A small image classifier, trained from scratch: norm layernorm, 123503 training examples.
Rows from block 4, named by matrix and row number. Rows with one number belong to one neuron. Each number is 500 + 40 x the weight over its row's rms, rounded and kept within 0 to 999. All counts start at 0. Numbers have three digits each. After the name is the row's rms in percent of the matrix's.
# fc1: MLP up (model.blocks.4.mlp.fc1.weight, 1024x256), inputs 0-127
# fc2: MLP down (model.blocks.4.mlp.fc2.weight, 256x1024, transposed), outputs 0-127
fc1.90 092:520499466540583519498547446487516496538498482510408537491501515546447484530494538482468561496456503527450573485508563561423536508454566461499476500554468445560579468484504546497465498452463516506484409479457504537410466393536471457497531512502494479505505502539468477467428551492442514569521518495502450512449497516442452506480555541570504530504452439469476517475488540464466518445499
fc1.91 103:506596534488451518514479532509531526499489486486420487557481495561491438553448449474544499478498468455456483516541502511484502491517534516459506479410469448547548483553475486453503440540494417476464445484483453519502557410428381516479532572443529448550553479548565399524561507504533486494532503449540526506421501488529518551552567469517506499559451468501495426439514516565548430535496
fc1.92 106:519521489461395479520475542576501534463523483533521519498489558495545402474505533485492521505469451552524500512404576455546553529545509529551552507425461540460525521495544530522474503440509492572594508537465563541554542507517513520456526518507531434484468519488515482577489571549500526500507479507513516587473528544466452386547545573515466469463515460483519479518537508501505447540469
fc1.93 100:535464530490464453538486501431503544503447463486503535508512496398518512413546470454436475470484566461492487467531522484509394524529470484584466506534568511542483545520506539539510552494495463519475563488496454460548498519525515450500493534530490408474560537480494466469534585479472505456439497494467572568409453487515473512549563541515469570422498529456390521494558494512464516458453
fc1.94 095:461489530533481523522417538501423508406464517392506530517594535553451487509499547461458426571554426477508537468544516502482470514540484476526442541481469502480496469518534427501490524548506457461484410414459463501518531497518591472519520507515513492464527506519483449508482528519541479532489543487478577522495539580520483558477481530486500557503452481458504435527483512421463547532531
fc1.95 119:528491470431493502490447522523475477451501535501509480519403502491556521508467558541477488557479540467487486566459505524424455495514540425481486563485525471524402499549486405431540497539505467507486574460508509559533489471561455510572488544536442485545497395450500495516460534463558476517496433506473462497468537467469466469516461507546426537547557554517518443499482544443452486541405
fc1.96 099:488539514480537553517431558474497459488525496502494457463466461568440498519479442519493452478497528548505508516485554507543444536550475408484481512522489450456483550493531511458540491507448525482544527431556458500548607554434471505467537517456448502471519443464494464554541429447484454516513526516571483519433510521476493508486563517408494496454530502470450520454517504487554474550608
fc1.97 094:473516512478514483485506496495499526560414410469537531492511506532518493474451469477481476593553488453433515491443572390517464437524573495602506492462444547494520460499506498419496432482541468462494482506481548472545506452511468512489503475594487456473459487521455501508477499568554500465563544509524483516414456463480479500533495553439520488439482498536505493537485480484487425471480
fc1.98 102:545479549393533527520562573495455500531464462511524503554457477565558469490542513495494460514456503539495442568585476499503533516547479498517435595486487497495546467504534455472490450533500518460499457513451533583469455526409464484518518519542446517436512491399519512349469526447463541439503478506520498486493572490488473458469472499501363528556487476593526509503523506519510479536455
fc1.99 106:467485570484480442477486599421443538523456561535564497543539435484568490489508480503544507404529514495493615434484555497571537457516580519545471563510543444551512461480509576519449526492495451516433549575449449554578491554530463548492470477536427499453535498556458516482497495533524515504457458529525518431502496496543486476560538550463482505521510474448516503460490507456514535450518
fc1.100 090:528470481508503482515538448494487482436489494513473546486470523488573513562487521435529474460400483474503450444556510545531527543436475515483515490489562479491527492466469510451532522502454508624462535417535487533476491587458406494578523473496438526534517502530483505480434499528550493477542538507467470530533539487511437517497433476485530531485554485572522565502571525435424412468523
fc1.101 095:455448470489529540558543456555579482517459473496484511594459496487448450518546530498496431450465468479523501524444484510444484494457496486494545508557516449513486463490540526535499524468616485464533555415600519489468467464483479480489532562459536524498554506487536498440454514538528484496472615432507481471523439508505523446511445552496536445517552508595514428496485561479509508589489
fc1.102 096:487458522542561536468525548524491562432496478521443549490554532474511468438445442488492469556492498538478466495479460400516560540561425504445527417448513538480537514530551531522550549522491480519505510458498560443451464542475470519521457520480507441518511441486489494480500474488534500480524516486527406459410551460492518439505466514509497479550524562442471520431462528445562478458514
fc1.103 103:486556444484532425516517454542563571498455470473474483483596429521518506471474550527482519481538583573521548497539473530541500501499457462449516461541442413479511533481516441507540479537512514501481465469410425533497469518458472497514487492498543499533501522491548530480484497532492474443471527558510415473470527530486443433540386509516453518504547510495456523539494498487570592537448
fc1.104 098:439522511524494497507571519474510578524484462521534494469490517486482504530466484441482511514470513522527467622436551462481453420512440502521529502562405530476461494411479462509534525526505472584475501499528484481505491535477523530464510500485541435652475562449509443426534479518521514530506452468499491568544503521459470486548429515507541489497395520471498507491522507533476444560405
fc1.105 098:550491518440454473526510552516420549508471525546425439514499472447539484525490501481486501492475513517504527560440599528491521467453529501457464534541505502485492491490524546627568464544612534512529456528418459557484514476466454539572461536430504481492503540517469453589481495484561542520472494507532467479540466518457521443528538479505518490524536535446494557493441558539531555551448
fc1.106 110:516543516479496519482441464475572564482461498486461556541475474489561490493572514477446550498516402460475440455516532529419544527494531518533493384455450562476577440439511501516472532555568440547416552530534469493475461406518459483448501459500490432478484508440475533494496482554515416528476501497491440471471565554516504484533474479490495466511477531496525460464490561539541451546552
fc1.107 100:464506421473526501472496524496527421442526408524430527491481518493491465437521495434538499474469442471464453495462534460512538521532493492491453475493476459476534534497502560491515529557542539453420492496546488491477453476496488477470529492493543543586478478400550480509417540438519553442530521536504470515512525537533595528531532537517487511538532525494584570477519469463538526586507
fc1.108 096:554442516505545522516476537583551461445491570539568497514444522540510472471545513495444473465452459536542491474434561462493458477447442440486432510432407488515520473489500420527521604522445464569460511484497485447497474517523503585529492550481535439445421492517527551469530506539589481436530469466490532489488440531517522511592463533502481496505494490470506503495484514578491530543499
fc1.109 110:524455454460454482443483514442514443543414491506456516505507495483537463426512480516587499524466599504580452469526533490473488467540527525533441494511473533512461509510485459516551493472468524548454497479470605526422507510555510495478512506591493426484508434477507501543439535545497518430543473457472442460476464508495534569484524454467520396510528527613548500503481534599487493474509
fc1.110 104:528488460494604473452466487519475535463470540562505456504450545454498486437537441434511493581476533483473510543550504385506520528388418486491479500476561553516429548490454462480523446518467507501508465520490504504565441526471534463521513530446507455526421508457470532393523491518543540468494538491537440507481447493533468430552506474516486478563519424476473475464448530426504589588515
fc1.111 100:464506517529528515427457427509494480581499507527499514478484463582521417482532535418410522547528445473513491514550500517506447543495519488500515456449499588516490539452453530487540493480496502615508462442526518498475539451473491462406589557485482507468523566533553431478525521452469457562442466517511467517509498524504517474540489493481523508507492452551505557486488443524393521565457
fc1.112 091:464493441506546540552502516502577509462502509499514585533476509540449462502564453571492492546407545432512497457538487514495507489506507544463493552484501494475490521494484480445589557486496498467479497445515439478491491539498449525448457449485485523622523537568474352463534448525471546500556539482495545482501504524513550424525440488579446550537474569476512545504509556567486465526475
fc1.113 094:536499515517445619501445514536488509420487515418499526472484510500498499493547499410473522474492498515510556474523490572498539490490537578439477491494441497464476517459496466579485445412562521537507526439509523473466507488426550524506508601565500541481452499471522472516464464508449526494521548457549409472475552499562497502450477466494579539505512489557425494581500526476479494496520
fc1.114 102:535473484484520490454492520518391560443485437522467538507461477493507500455504510513520509429553529493580477495483524502524476485491481574469623564523565515545511441503464516549496498465536457526516541479496512546466537490527478526515552559554502461566483531463478464485545488505450534551391519517489452439456368440496404444465530461446490445554494572468507516547509464450476481519521
fc1.115 098:522459539555572550433491494500432490502537487483434520432532512447466491467504564530486507530516623484470540533435548509434594508477464473451466532553453460522504488488474494588534509561491508531479503481516547499566539419568500548559477522455543408522521541541503486528475524507534536501512471551433481513523598437441445487495513469529405464500518489589444462527503547495517530529585
fc1.116 100:503448514479532454527394501478477509407480521441524539571472514573424395518501547518483439530482503508509459476491544566484460560472460436535543521470458508517525539445536500573547524436464527522529505513540495462516555467440568525489524492432538433407448508484503480536453444564584462521528414458545498556477563437514491529566511492523527566475537466517438467516503501513509531526426
fc1.117 103:497478549499483413514547509532459500524485481528468520446442480478505439492502529471468540466561588491483475474560517540457426529499532494508495491566454537544518503504507529517519479530458480534549473439579515493564490509548548496476508479526499502420515558537469472476439429515466532457453453498449485534464498523468462461510496532491539521539497551473484518431457489456548580525526
fc1.118 092:445486543478514543504481398478566434463510524477524513512553540456436466454445519530516543513443490415435436517528483447480432489424551547501492548477529526494474567430462526475502520526480489457470475462483509506488473479535491504546565496529420546531495463533498518441517512443484537463435438470537535445524562488499479512512516522433491507442556527493459444481483601510487481500569
fc1.119 098:515527393456484505542533481454559521446492441507512538494593490510528456539496562530597558508484483511479454531533493484491488465430529485490419528496457423565446495508441497611546546489481550533512396489512471490480472539475544444553501485524471477522461472475511468474526552462548451562446529437378530494552471487447498581512479509534499479516448527478455475412459506526486528488555
fc1.120 107:499477474507535535464488511557474450500462533502478476535511492590479596465540565497495502457448538612482452482496533446544446490541500457515527429520498447465509523500522530445498512479496517476520412461455483457523489504452554495415523504571467484547560528479473462550521560483447487508555546539502472616499524571468534530476510521552487533491480515542454515501534469485450535560396
fc1.121 098:495521442416492516512510501457486483552516474499503567507449494506525535507493499520479587561527522561459524560496522580520533470504440475440413519487540495475516523485583524487492546511524550498488519551586575548544502552444489470610550486501434493533491490498495529549468410429572558406479509562571438507474587497532503467477502490494396472459484494486473548470458527530461536553500
fc1.122 092:484496461507480521528519532454530523466484514507515473514453480485541493543544545487539472551522435453522468453532523534497506511513485490537508503517435547471532462544531536500522532454508528467565516500544518477513612481436424433486510512471532505524495490495479553572545571534560523502500544520489521550505516591472448443447488548356484497444529463483566469475411577497507430469515
fc1.123 099:463471578474489475468469460476507532522447522507518502479483514495491529521450459444459503552481540496496469580478455497529511446539617492499452446498475526442547426450558506540456531510436497427511468534495549534573497452555518462441565497542525463474465488508507588571528505561506435492520508567511426505463468516446460576576521459543534430523419502491471452493492552480521464428440
fc1.124 098:531526486499531497488520505485535513493575489502478558534497473584531430446517446493512517429518473447485528540470454546541490480523560510518491538475518523480501507596545484481468416431465474518475476453467507513492475556509467519414477575537571491541448455504492482503557479442531498505522550470493438435532534534456501582478475415451488419473488560533471504596444563564561496414537
fc1.125 096:490489535471495441518408477533574487364558485487475500422508527485434505483535570490502537517407539521492465530538461502594539486522495524550545527421556479498499474486529486508540515425393486532522442489500535527453537457502463526475536487423523523468491479521514527507467485531517451487516535502479510445453497448523528553494491546501512452515503485565512460559533511557511500485479
fc1.126 092:544478462559488491558513483471563432460527485459487475527500548536579456522535438480514487537476502489495554444453506483523525427473480480458505481544479552456473530463514470485574505491509547523517507477506499544524500438520516486475540532528532501524397521512551475498482553463551463496437476467473525538588483485566502515539418535501418493481542464511470427523532504574540561438530
fc1.127 106:533518522519458505492406508561506484511484496495517509590517488484486499493534474465491393488532523476415567482540475509508514525537489414487476479432544530500476475485512464503537503481543447513503493537517486505526552520563532489527513486580514540501465494522494492586489487511531539469461496568483477442489503419481485471515501606509465561491547430493615529510536484526455456530438
fc1.128 101:448510556463486496452468471511520529492427503501480491447436553454562530540542520457451530485479471403509481455572508554550526523540501467446535484434402421563552446519529470502507586510445500470568476540597565535542514457562513465492529471517540537495494437509445464464454505477523555455489508433482477552496494513564454429508535546468563471452496508487527501470470542515554522497466
fc1.129 096:534574481513491510476504505414501507501480572475481511459554514474530496493544441430551555484506486524544489416487525526517531541448575512518526484539489442486498534486501550545539461466491516504468540532542449475498461472463480576527457569489502510463488508598483443502525471496515459472527523529438542498479527442463486515436537510486504454482523502479449454624509548414552526483432
fc1.130 105:511417535529489495522523442511422479496482555478495496518507511502522431474487529545534481503527490521487479575476437501480512519601464500442449500560519491504486516547539514514522477512524534544540470425573511431581504447510561463539512522549467533520482548432496488528436562509446508494563523560479522477528502544527447510527504388500461396490538543481462516558411564525519437465520
fc1.131 102:519487510518515500486611485493524417530474545460498519512447564491512554475579469476489490499478561553560550532475468491510562527568445512442497571501472473436473457478447477494523536520500490442477523448547435483411541419457502510518475467503461500521537503514475494513559543519457483485497503461508435594550554463521520486544506495443489597530522435538510508531452472536588475507480
fc1.132 110:493500477471438547470523469517463454508464482426547504582526475436470542477523467450507545581438499544579537461491534472468522540471475494504507618557562457483503478564456492507438564555534500494494467466505464542531499494539502538551514462516480472532583396435443482534527511502514529549420486535431482464441485459491499517488477485521444483528529538452547518517460490476530494463565
fc1.133 095:514427463484482429509538473476484523517527520500487487524419526458493466562563445442484478546461526457563553588514482437526451540496483561504528471474488502481510431492530466508408465511535437428463508568475531516485501498512454498474530527428505572532506488493443440489504544566538518446503511508526542484516524525497424492434548550524488543462501526508510570533486626501483512432588
fc1.134 101:457504473512527565518533530497411510505461486600450481483397484564508461487477525502579508467425493520531457466549539545481477525550527507553539484519464535556532495547556493489544499491461553444468474413507483527571540484516501492477447403471487569516579521538481452448482478560586387449544523512496508522500491491476523501425561513455561542483473553509498545402497524506543521566477
fc1.135 093:551529399470501557438478448542530456447494542484483463421478493520480443523482525476498494547503448502488538555410467565528504446537537568430608517480507516452501549523492453551467415572583508511465489432553449565473449527544524506569541499534462446531464452529474498537503520448500494505488517483438478550532525472470541473487448428570492522521546500500468456522513580540506441495482
fc1.136 098:516546526553506503482479543504479541482490485517451505493452532457524509520543511450548442466506550539472573500449543473433540460477530493460551543519410508449550484516496494531481520534440448479495493456455496452462503483477559519543522483472438522543506505497527468554400475457449496439502548560514514468475522517514533476527567474541482547465473531457515570465505522518505416433516
fc1.137 111:471552541536513503477497518484507521550473523497403531485526494531533478418455538597425472508444534527477463455544546420492545519490481579532468492463579424462526575507524535486525492460549553532493517539459510542520552453576551461506472510506494494501529473507525550600503484503489434566494510495467520510527526520509595471434540466470500485509430526473504478533391542515437466541533
fc1.138 098:434592543503496480552459507523515569499504432478505457579454474488556487530489474565427547569493423502540530436541568501560494502470517480589515512521465524512484532394473513510464483496539561485470508544545484550437388474566536478518579457482500479517497540504527492486496543450468500517531508575578492540439440494526516493400448492510479479513499549452537481487506486468485424454525
fc1.139 089:515439490547523424457468537502449506484527576554516486487538559504470532518578470534483540547470535546510482480392494541498442432550460462496420511439543480498513483423520501506443499506536559487503523495462442490553507546547471544523438560409459447512495498508529494453495539432466440540518516505490515493593532505520415480589507463478525481592476528526501575553513498533480496443448
fc1.140 097:509491436495516428545490512451510517475471485492504477390561496484440453535517462489459520481502532445530525609490496508554503456464571469556505490510521492467460547444499517496523519524473526449548534532481602518494518441503472452530520517568506491496483471469443433590487501416483509459457578554458480498525569528446439495577473455484543473512509584506525536518537519525470492485501
fc1.141 108:548543488525547418414523428521545517533471540479518493484526510476508544503454507552512442536477454556551495361529487452496528493517528449524511457510534498421541520410519485446547465482541493434471415486537503518480463485535488440501478495461492508504465460444468468469513504557515438457484512478524426586498504469559488529571543507464538528494447542517407432486527594419587514514457
fc1.142 096:460450492556553532464511474486467435533467599528533508542481495513517512539490497455466534515476492462506507509543471512450477515535455484543491562540488557413491528461487451527484460500510515506446455508437505552446453502533487501438533547496477482531559443503508468445448505437443467565526542543456550453471541417513462532453489440500519565485441440527423526540518507434508558481537
fc2.90 086:498483511492582467466510483416465531519528503419480476519488482469534468465480505483468520447516472482491540494459471491542511484524508503522522512450486536517506533499509512492564525575463531440450461500579550525461454591457486446492487458475476555471537467488405543512542455479529619437441487545534523430537468459517515491470456433452460502492476514471536457505542505518543509464508
fc2.91 089:508514536534523526502467480546518488548457545560476480511589478499487541444461450467459426557552527461404513497495550419527515561480443485524510426509504459539505505504556531514586430555510560460564525458483563472463567508537540493533497480476566516526513473501547526443481469446514483455513509551456510511552530421476536514553471620486476507453479425502499495570453524477434499478495
fc2.92 106:475534453484525529474468498494480517538468527460522570452524482586515541462488452478470484488431523465512507390515409526511568527506555490432529554533458528489477477462517439549484434517488497598513442488535441421461519578385462510554511457463544479557522496492439562489460522489580470439470471502523458446471487486539567464505508493462571563535543533482505475446463548498455498463497
fc2.93 093:494512458520533579492512542590512543507519481456530501501471529493491465558518450478531561535539464574537496489470488491538555503547525469480449538506480449468502556463522460483534506469479467497463500469494519570478468542524532514562520438464629515482467478467496597523571411497606496496455510510402478525567512540542519458468510448516410469536500510543555490479526505485441425523478
fc2.94 082:534468508477394596536470493475586481548513520543500463533515489492491536544528530513521539562474484469536461523484535468447485455492459565583504487465503498573481540474459426507450404516486482473509562416557478401562468483550516514553547465496529519467502549533409557508466466511538513464521480455518524447443526477464502511475509559551461519444491475490486578485579439515586471477511
fc2.95 101:482468501538552588431504524510488496516469499475511518511544472490503540477483408510498527504447494459426491488471478413508538555508470435456434546527497550415448509510495461524490535490477511551470510528484444427566511430516502488513536534487525482473468515423467470495511412544509550504514509542508488543500414528492527479489484446471482543512544445428522523543552482479515489456581
fc2.96 114:546541417489558481499482464443507496508491523483502515557455448509485479505490538548491525490568594527553499467495428423533432486456557490539477476553539483466495462525416478560406513439530504483474522494458548519445486528472463537512529540577480521444530559467473464466542472459480475448470466538439595555534540473546459562558550576468475471421536504426506477515525408494481556522500
fc2.97 087:512515446513521461505589472551499486483501519596459557497463470502422536490467484459497587472529489557467424502456456501490578567451479534583522517510477523603472600439558433501483497456452543548494438582525502479462447493513482547477516544490478510470483456503531549516536502506508498507448390513506473528506448531518525504553472437425452504520484489408580524524524591454571525513561
fc2.98 119:529501580536441526487495431531520418510533472507542559475513484517508509466516581408547531557454536511439486493521462551513524486497519486551469505451499530442451541471485544462506452503574497458512559548533531527567444553518383543516551502525557456580463508539528494541495478426473481481489445436510542493528429548494513517501502416534555458463513511469501484491599428517499523573463
fc2.99 099:478494492510512553507439433511599518443514510532541469516535548504502551484469516480516498498587530504538503546471484503441483506471512465480562517519472539475503479487562414501565496475500521539515493427456517438445496528482456480517552510488550541456482521515461500519511497476514466506427446464486450518473533479527381547489506482492471549477514517471423489506501537460517474546414
fc2.100 111:488502508503425485488507550598475501517458479491433581449501543473490505500520531445482508531626472482446517536495501446406446446550533442448509580559539460467452554480540486535521487441574441497527526560519593463454524504411515500546511520436477460492500531490533498591543510528456450509491434499466516388495536462489536419477570516500482495508469510487486479540447477540438485504496
fc2.101 089:505514479527617499488552481464486487537503548536463497512528475511476514571542496449555475569485464537507519476477504465421388469473562573486552544449547471523522374470502440467460482529456523469487525540446507493528499510495494543535509466508549526528487500500499548477493476569558490510481474445504506535456446530515494521478601489525477524523387509497492512500552487422480458452505
fc2.102 108:557547526448517444394533479425472468533572592504520499463456522639490517543473528502476537534527521518586458527514511603499508531521502514542528501482540508481507514525433547474586547403439524512500514498472465535468490477492516525476581455495543498500467524527520421506471492528474507462611513481412533540546513463508493512511476472512493570511478513475508493539514504490476507498521
fc2.103 105:547517480501523523441553502505485475530497523499535534513508494464520438440570475486496424473497521512450450552484504583528464569422458539524563476453462529500475522481520495491472552523520544437517509434510523456537604497462558490478468519445538522562492454527530541555517479515502530480543448528513571506426442551507495534501519541519550513505540474481564492376544465465463478437463
fc2.104 122:498478468508396490516484485562492476527593553477568574443501517462481470534502460508488514497506551522511479491525535416508504463517499583527460488578470505563608450511455434510509504492471529449435508462480453499490447596499493529539483493457569538524455511458514488545388508454556504513450449554496513533486487454511436516486527399493445469490521482488460466462467489504511469398486
fc2.105 099:439544517506578525530464485427454546447587483520457457458496513562563528386534491546513522490526468511485450468493500618510471523463434521537498494518479431555485479502512502434466502474528474477539458511480515546549500472451456464420557445453484537467443488590525449515520507445565483550487489507520476464483504550493475536448476501497503538480596486500467497478533482468502450599515
fc2.106 123:550471499458451422533515550517522485512461527523535551507446502417617506424538508449429507497599537471543503483604466482532480498501520452515483482478520471526513521489502561503441447522503464478523529457482571466439479479478476472414513520500466524540624500502474538464441524507500491457554554440553487531507430513418524568522475460521467520531522574552468549551540538504506537517454
fc2.107 085:463527549510479444437465526503551517562515495496466509510517474468531540597518531505501580509467498534572570480505456520568507450539473455549607475463515477561477497489560435502498432552524546581456492490524450439468517503578516573533491506419493488508513578527476504554484533508519509496524526504506471479538423564423521562460499514525468446492446513503450380486450477558462464469486
fc2.108 104:530427484524472477515493488489540559564558531447491512522486524459446495515476459498542513447606583454518510525445479441485536467443457553508501532536502462488480498468494510469476444496501509481532509504549537496524511452478500517492559547473548527460517578502521470502427508479512509528506490506447479489522485496476461475464519461533552496478526534432576537592493576492482539488497
fc2.109 084:379485500532470471517493563552562495521544477486384463445515479504475494483541515463480472469511499511473555447537543449547515504535481444483452454506492511448571546502544548412531537498450498498552528547452550559517505497472552549543514513459482460490517494565532483472506475545453479499491535547492491423481460514511558476491490526528527428435455504463506455504481539440489444557465
fc2.110 101:488528493479517415515477425466523485460505542481561515461544470463499523518467529516477488523575494457508526509500474505490491519460523481539460513517559505489441529468499449484525537497444470440513516519464592523534460504500507521484554399496466554508495499458463481478494481532491473510465474485463529474508446499544446523451451564514505552557515441510455517495475462454482567480469
fc2.111 115:528506426482515450532496504551432602427486524494457502540509510569416506529510488504485471404540496501522541478495458486491582515487447546531614515577517444552450490564550563454489492526505474461490540470518532578548527480473490566562472516503542518479471462567514455489462557522500455493506553504481444499461506469487544505503516538434449526567490549471480444561429484496541491536476
fc2.112 094:497529486491483558500461472544510466460606441532546483531490503479579552480492508522507535445444505543522508558531472475507555501520475542558502536485438424536445464466492493550476455521512531475537546472500542502555504469564480454434484520526582466509542521559482464508484532502455490432506472479507535524527521503542423490469552473582538501413487480560490477446477602497491437508431
fc2.113 109:444472510488576411507434497551510557530511512450532494508461462528548556472562523491527476469521517543520487420478452480495503493551562450503533437479526450505578503545480542513463499493456455502537486549478519589453554487467445512439489503549498534519527563568519476560543568471452475498563488569468476473497473542496497493485538533448509501504550456539516467458459459511587401418526
fc2.114 109:508451490456531505529543541512434532558509562521483502506553518515490456472510552508536497521481494477447476529570508401476541507465476522527462520417469431490525513567513370546542495492496460559506461528509512468497540548499501439493468463418522507477459485558505463491448501494466518504443561463475460466546562449522492510551493424526484545475537492527511568460474495481515524483493
fc2.115 101:503513486505503522630539551481545510518477515497466464550526466466512530448530489482476486581458465470576492557446559444515509498443513503448482514471485441504468531506493522437568470460486529572405437461483446489501525605436548478487538519489470501437528478503490512503521471484468554474510532520550488504452440545478459557600538524505541487516462528504456487466432485522423462472491
fc2.116 116:494492453520467481447437486527495526520521558506496554458498466411515499474481493459554536482504536480496495491503560526468550424548535577502446561490509470478462506583534492549541536507478477516548578496468438455489488566504458466505512498548476489504610505473475489462552516503559547510451463485523514480539479490505515462474484489517513603513522474433496474513545547490485510403459
fc2.117 115:510515450526472481429467583490516532531486465466549499452606385476497470495537503445479516446459453484547505434510515506442509527509491525478464449487535461538497445458492548516489518500521509521494470487510520513538486494481547521497509533477451495559475437531537425427526481586575475431442548530484430470509444446566510451512493495505513487551519531449468497516447509407495459478470
fc2.118 084:541525525464485506457504581500498545552520471523458424467467469476506538521534548477487471443535537512488525476489571645464544468516533516534547453510448478524540468528555461436525483512544525407448502492449534478471485580494551534468516466463410558517541486393503501466522474461454490474479529514499447524510508477561479541437491483483491450449474483482536492553513432507489487494471
fc2.119 076:552573482540508494534559529527465434512539528476556435521471449513439448532455499462537531426536444547540480501492438592480475534477520511483599564345497517522492481506529495464494517533510510541540444452581510519591517513519528516442477455475478476535488449495541483535496423505509605537485509546521460530461614494549513507539563572433521567420543447492506468481440569458530507476476
fc2.120 104:527487468516509501457475510502418446510496497451523570505514461503449516537437499511471531491452508485512554478551498493479503475521447524489542464529531490525496562498444549447461527509524517485557545567508490442477543499507584482484494490515531601559500507394489486510466516527523472522412572521559486549513509460460544522570518470516542443443566507489500508446551552618482531447488
fc2.121 106:524389535474511542480477547411531476492510482520555506506587460494527468478463440466541484458539502515502532503520498524556550503530515464498502517508488481454486484543485541534452426478481442465506453470436509450483558417571582540522529529524530488534452572519441469509424509527523480516547456455506464452489470517491477507521515513479505542534524564465539542557520443466479431529420
fc2.122 103:451411522443548501513496497504547475595456541581510465502595521503549570485515545508539491511526503493482533511498432503500445497436484490545456514489523498548548441536476527518444423432507489510483438433461495529538520510432508489523431519443427499448482494566515501511566578481484507562498485426470477461490492471570557463520451541553549505539532559566535494489522506511458551487496
fc2.123 084:505496443556439596523515445556495559509545516515534476596452510536492434552508446546509478488489473416432452517479455425524513458521501479475488472449478549575509506415506509407478563461492515545475507478477469485525485538538491588586500504521488475521572422510516405446453483490475534517493439488547522582506508530423504500459547494499444503454502470509455481557523465522514497476496
fc2.124 109:509482470454468475475503501525498475527447446548505462433586529470467555488512562518536472545569392507539552466509474509464527517499548475443502512436431482421555541526511465538494501482472523491488526506509354543525559379551472487529529479490516540442452494425519495505554467502483564456503530472482476483560472496502520522605461542501532523472548520465548603475530484554485500491538
fc2.125 109:505550500476510543501585457549508551505515520490489453588533487463497498472477455535528482423472455457443472483531440469463492549432409473499444538523522514499474503514498465498516477484572522539509464554530445469463463502571553556409443549513444500483446542564541471456476510575479451449496457471502428546566555470515530501511579529537484500555477590436514459465501562503533489511444
fc2.126 096:551510479482605494436512512513513509488520489556533496413524544491498499464522457510403586515458440543504575531531531501438508508443539527464459504362536560469522441460491482542552480521506534550468509410532444466458492445463523451481481492447500523439475500478444498482520507528460520449539470510437447495497495497544521519466477489499580619532497517469552518521506531506469492486576
fc2.127 106:584469463533497406544549500496451505476479510539514470488532499455531462436419534471489493506509550444452463502457503540546495555515498429467501459500513518508512438538492472470487472545523540461420405495477430480457483447483513504524547534519469534420512426539506532435499506537563488511472483527481511548523530511484569457505472527549549552468473413534556514471529395468534476553502
fc2.128 121:516550531465488420468512494461494426491513517519552550508504468488559542515558476491443539561557455538512471493493525481589526473520518437520480504481491571480543540472453510538466458511442538479403516534428467544508422546512508399492457508504478522516492568442476528478499516498538483445510556541480483497527471462437532598599406496444463526507447474573441451542537495449544535521511
fc2.129 107:476506447451522489501491526501536520385508561511484490464498542485497571429504488470501528493612559498445538550454408491487495481551464524535529461549452479504442457547470428478444500561541504520537507450483493481552423467436485555481515411511533552453546505505476561500522467492488522508491509427494535486530484534562554394505494502480473591483507496548553535452567454493486438545560
fc2.130 099:522510518520439429567553522543505464549471486538459545458513510493441460513441550461453498516510474497514480553531556432521496447461488466538450473444473484456420545498446507440540503510531470506482485554494552529464505488546549506542517504482481534530522451517532499571458513527497515565497554506479539508489508450475554604455573527513521529603496473453505579425510511427454564441495
fc2.131 107:546519460579532524482497558495485533547476458511557527443505507499422458548493557519406577511495467499535435473473595550517466453512511508475507497418548468475479500490513493475505505456464499498538532525513496458531486478490568455526437533567489464461485480519510517502449462494586487477514475578493484492518467518499487541520562495456483567540509584460533515505473528515488484546493
fc2.132 104:502464502470537473522486569558564479499514558451505445475503394455473570429507452506489512496392502426552501522475500532606576474451461496486563540494484509479504495524521418500519491513547544459477482496472470476568567490452550481550519469521533467463425519559507510506461508435452532516450549535478536517537475480488483454506480563501472495496616532589509535491520477472586515436559
fc2.133 082:491523501533511446513531509445518551566545501463486478476465505516522515540442518522462429514485468523510519434492532477582531506549555538518495456497483479445501443444536508471477496433506524563489500559489553500560449545523474432489500438471514509482485454531559410469486444397479556547502506445452490527538557541506536448532459547534489516590509462484458433539460494497500498544471
fc2.134 100:408538571464571449505497540507564493437523528473524467478482462487463464437531427480471540387519518479459525498483474498475485522463488402499563511456474487516468444512550491523546479529493546492510621463496503512505569539424506492555441473503460547516471539470465437450526505513474562495500480488500465479547609478550513503533438416539512434456472481501515481533541553550543566511474
fc2.135 089:414450547504544533497489525508498556502539441484539538529492552514478490540492476582510578463526474416495541451517555540539492441469538519554547436459533512525535575525556486489473578526477554565475451453520508491558582551533408408431500530498524569569539518533449477506481518471426520509506483541479390514546428503529504506477483460483504496473442495478476473524446465543507488582471
fc2.136 094:556489531508489408456535506465475451526456500526472430450473504563532529468525476488549427481561448472437554410466512508527503431497484465486490448516493478552453469457510551508533464510533550481528477527526481542491534500441524542491513540488492472525509433455448573487545559542490413473426514467471487438446507432427576528507479438509556538525454439517559537553474521462562463523513
fc2.137 111:507565471442485500446554517440526529552531415497536490528441541509531503451555555480425519538559474487549503557541475488517461614544465475570450466533414521404505489496520544459456518441478494570516477466500505412421465498464503565508523460474459548490495515527477510434494519487513469533530516493486531594518509501497485515484474516536513497603510460552549598473599488480529520475514
fc2.138 108:573406431473517526484464477525527482572505527526534478480475471434535467470515576474468529422507490532469516498529481569499495460455549494428468441540463489525486464496546503539580522496497447574634542550497445434504458479466482489535498526524497498456555578422514518539490542548500517394434497490481507446477500458484472557539490499547483525454496514492523557492497505513505458525525
fc2.139 108:474533480497453511557506492524410493503502475584444477487498472475459520571446503466477454528541551440537490499558536499491488497518433505416529491478541469453498487466400444490517488473533518452494491485408498455545460542536494470458611486535523453520544515473567496542513519508510426503505533516481495535498551457432498535531514485492525484443481448456485491537500621575430523471494
fc2.140 116:434440502577528549486534500464514494485557497502433506606453425494463615507515524474546436485531501512499543486438420504477485540440437469508439466506457447471494548508467526508453543462493429533439465507430451541512493497543487490478524497558426477544455549560520449512479520469528508463541537503500527479462565547496457523506505456531466508544527467518486487511453441474466501512469
fc2.141 094:546434450448505439505486511510475474542527473484526533575500484416559485455551439406435505564526508451454549472515484447479539570554556513562526467482399448487528549481504455481493508479508510549441518473494572501470424490487442504543542515564493546567514445536524486490509538515445472514496439497552474457524523502518455481495499529469480456550527493506535554488416535519471481493512
fc2.142 095:567523459505454520512541508483552527487544506476524475477503460482520417455470546485490450506488474491563471560512469446575501454494498524482462440592469511477519450433505499558537508527545514466486530485499507403459515459435499459507528509492537541520541471529419610478547449489507508481457463476485430485517494533475534464516520549500473570474388541532495486480538520553501470525410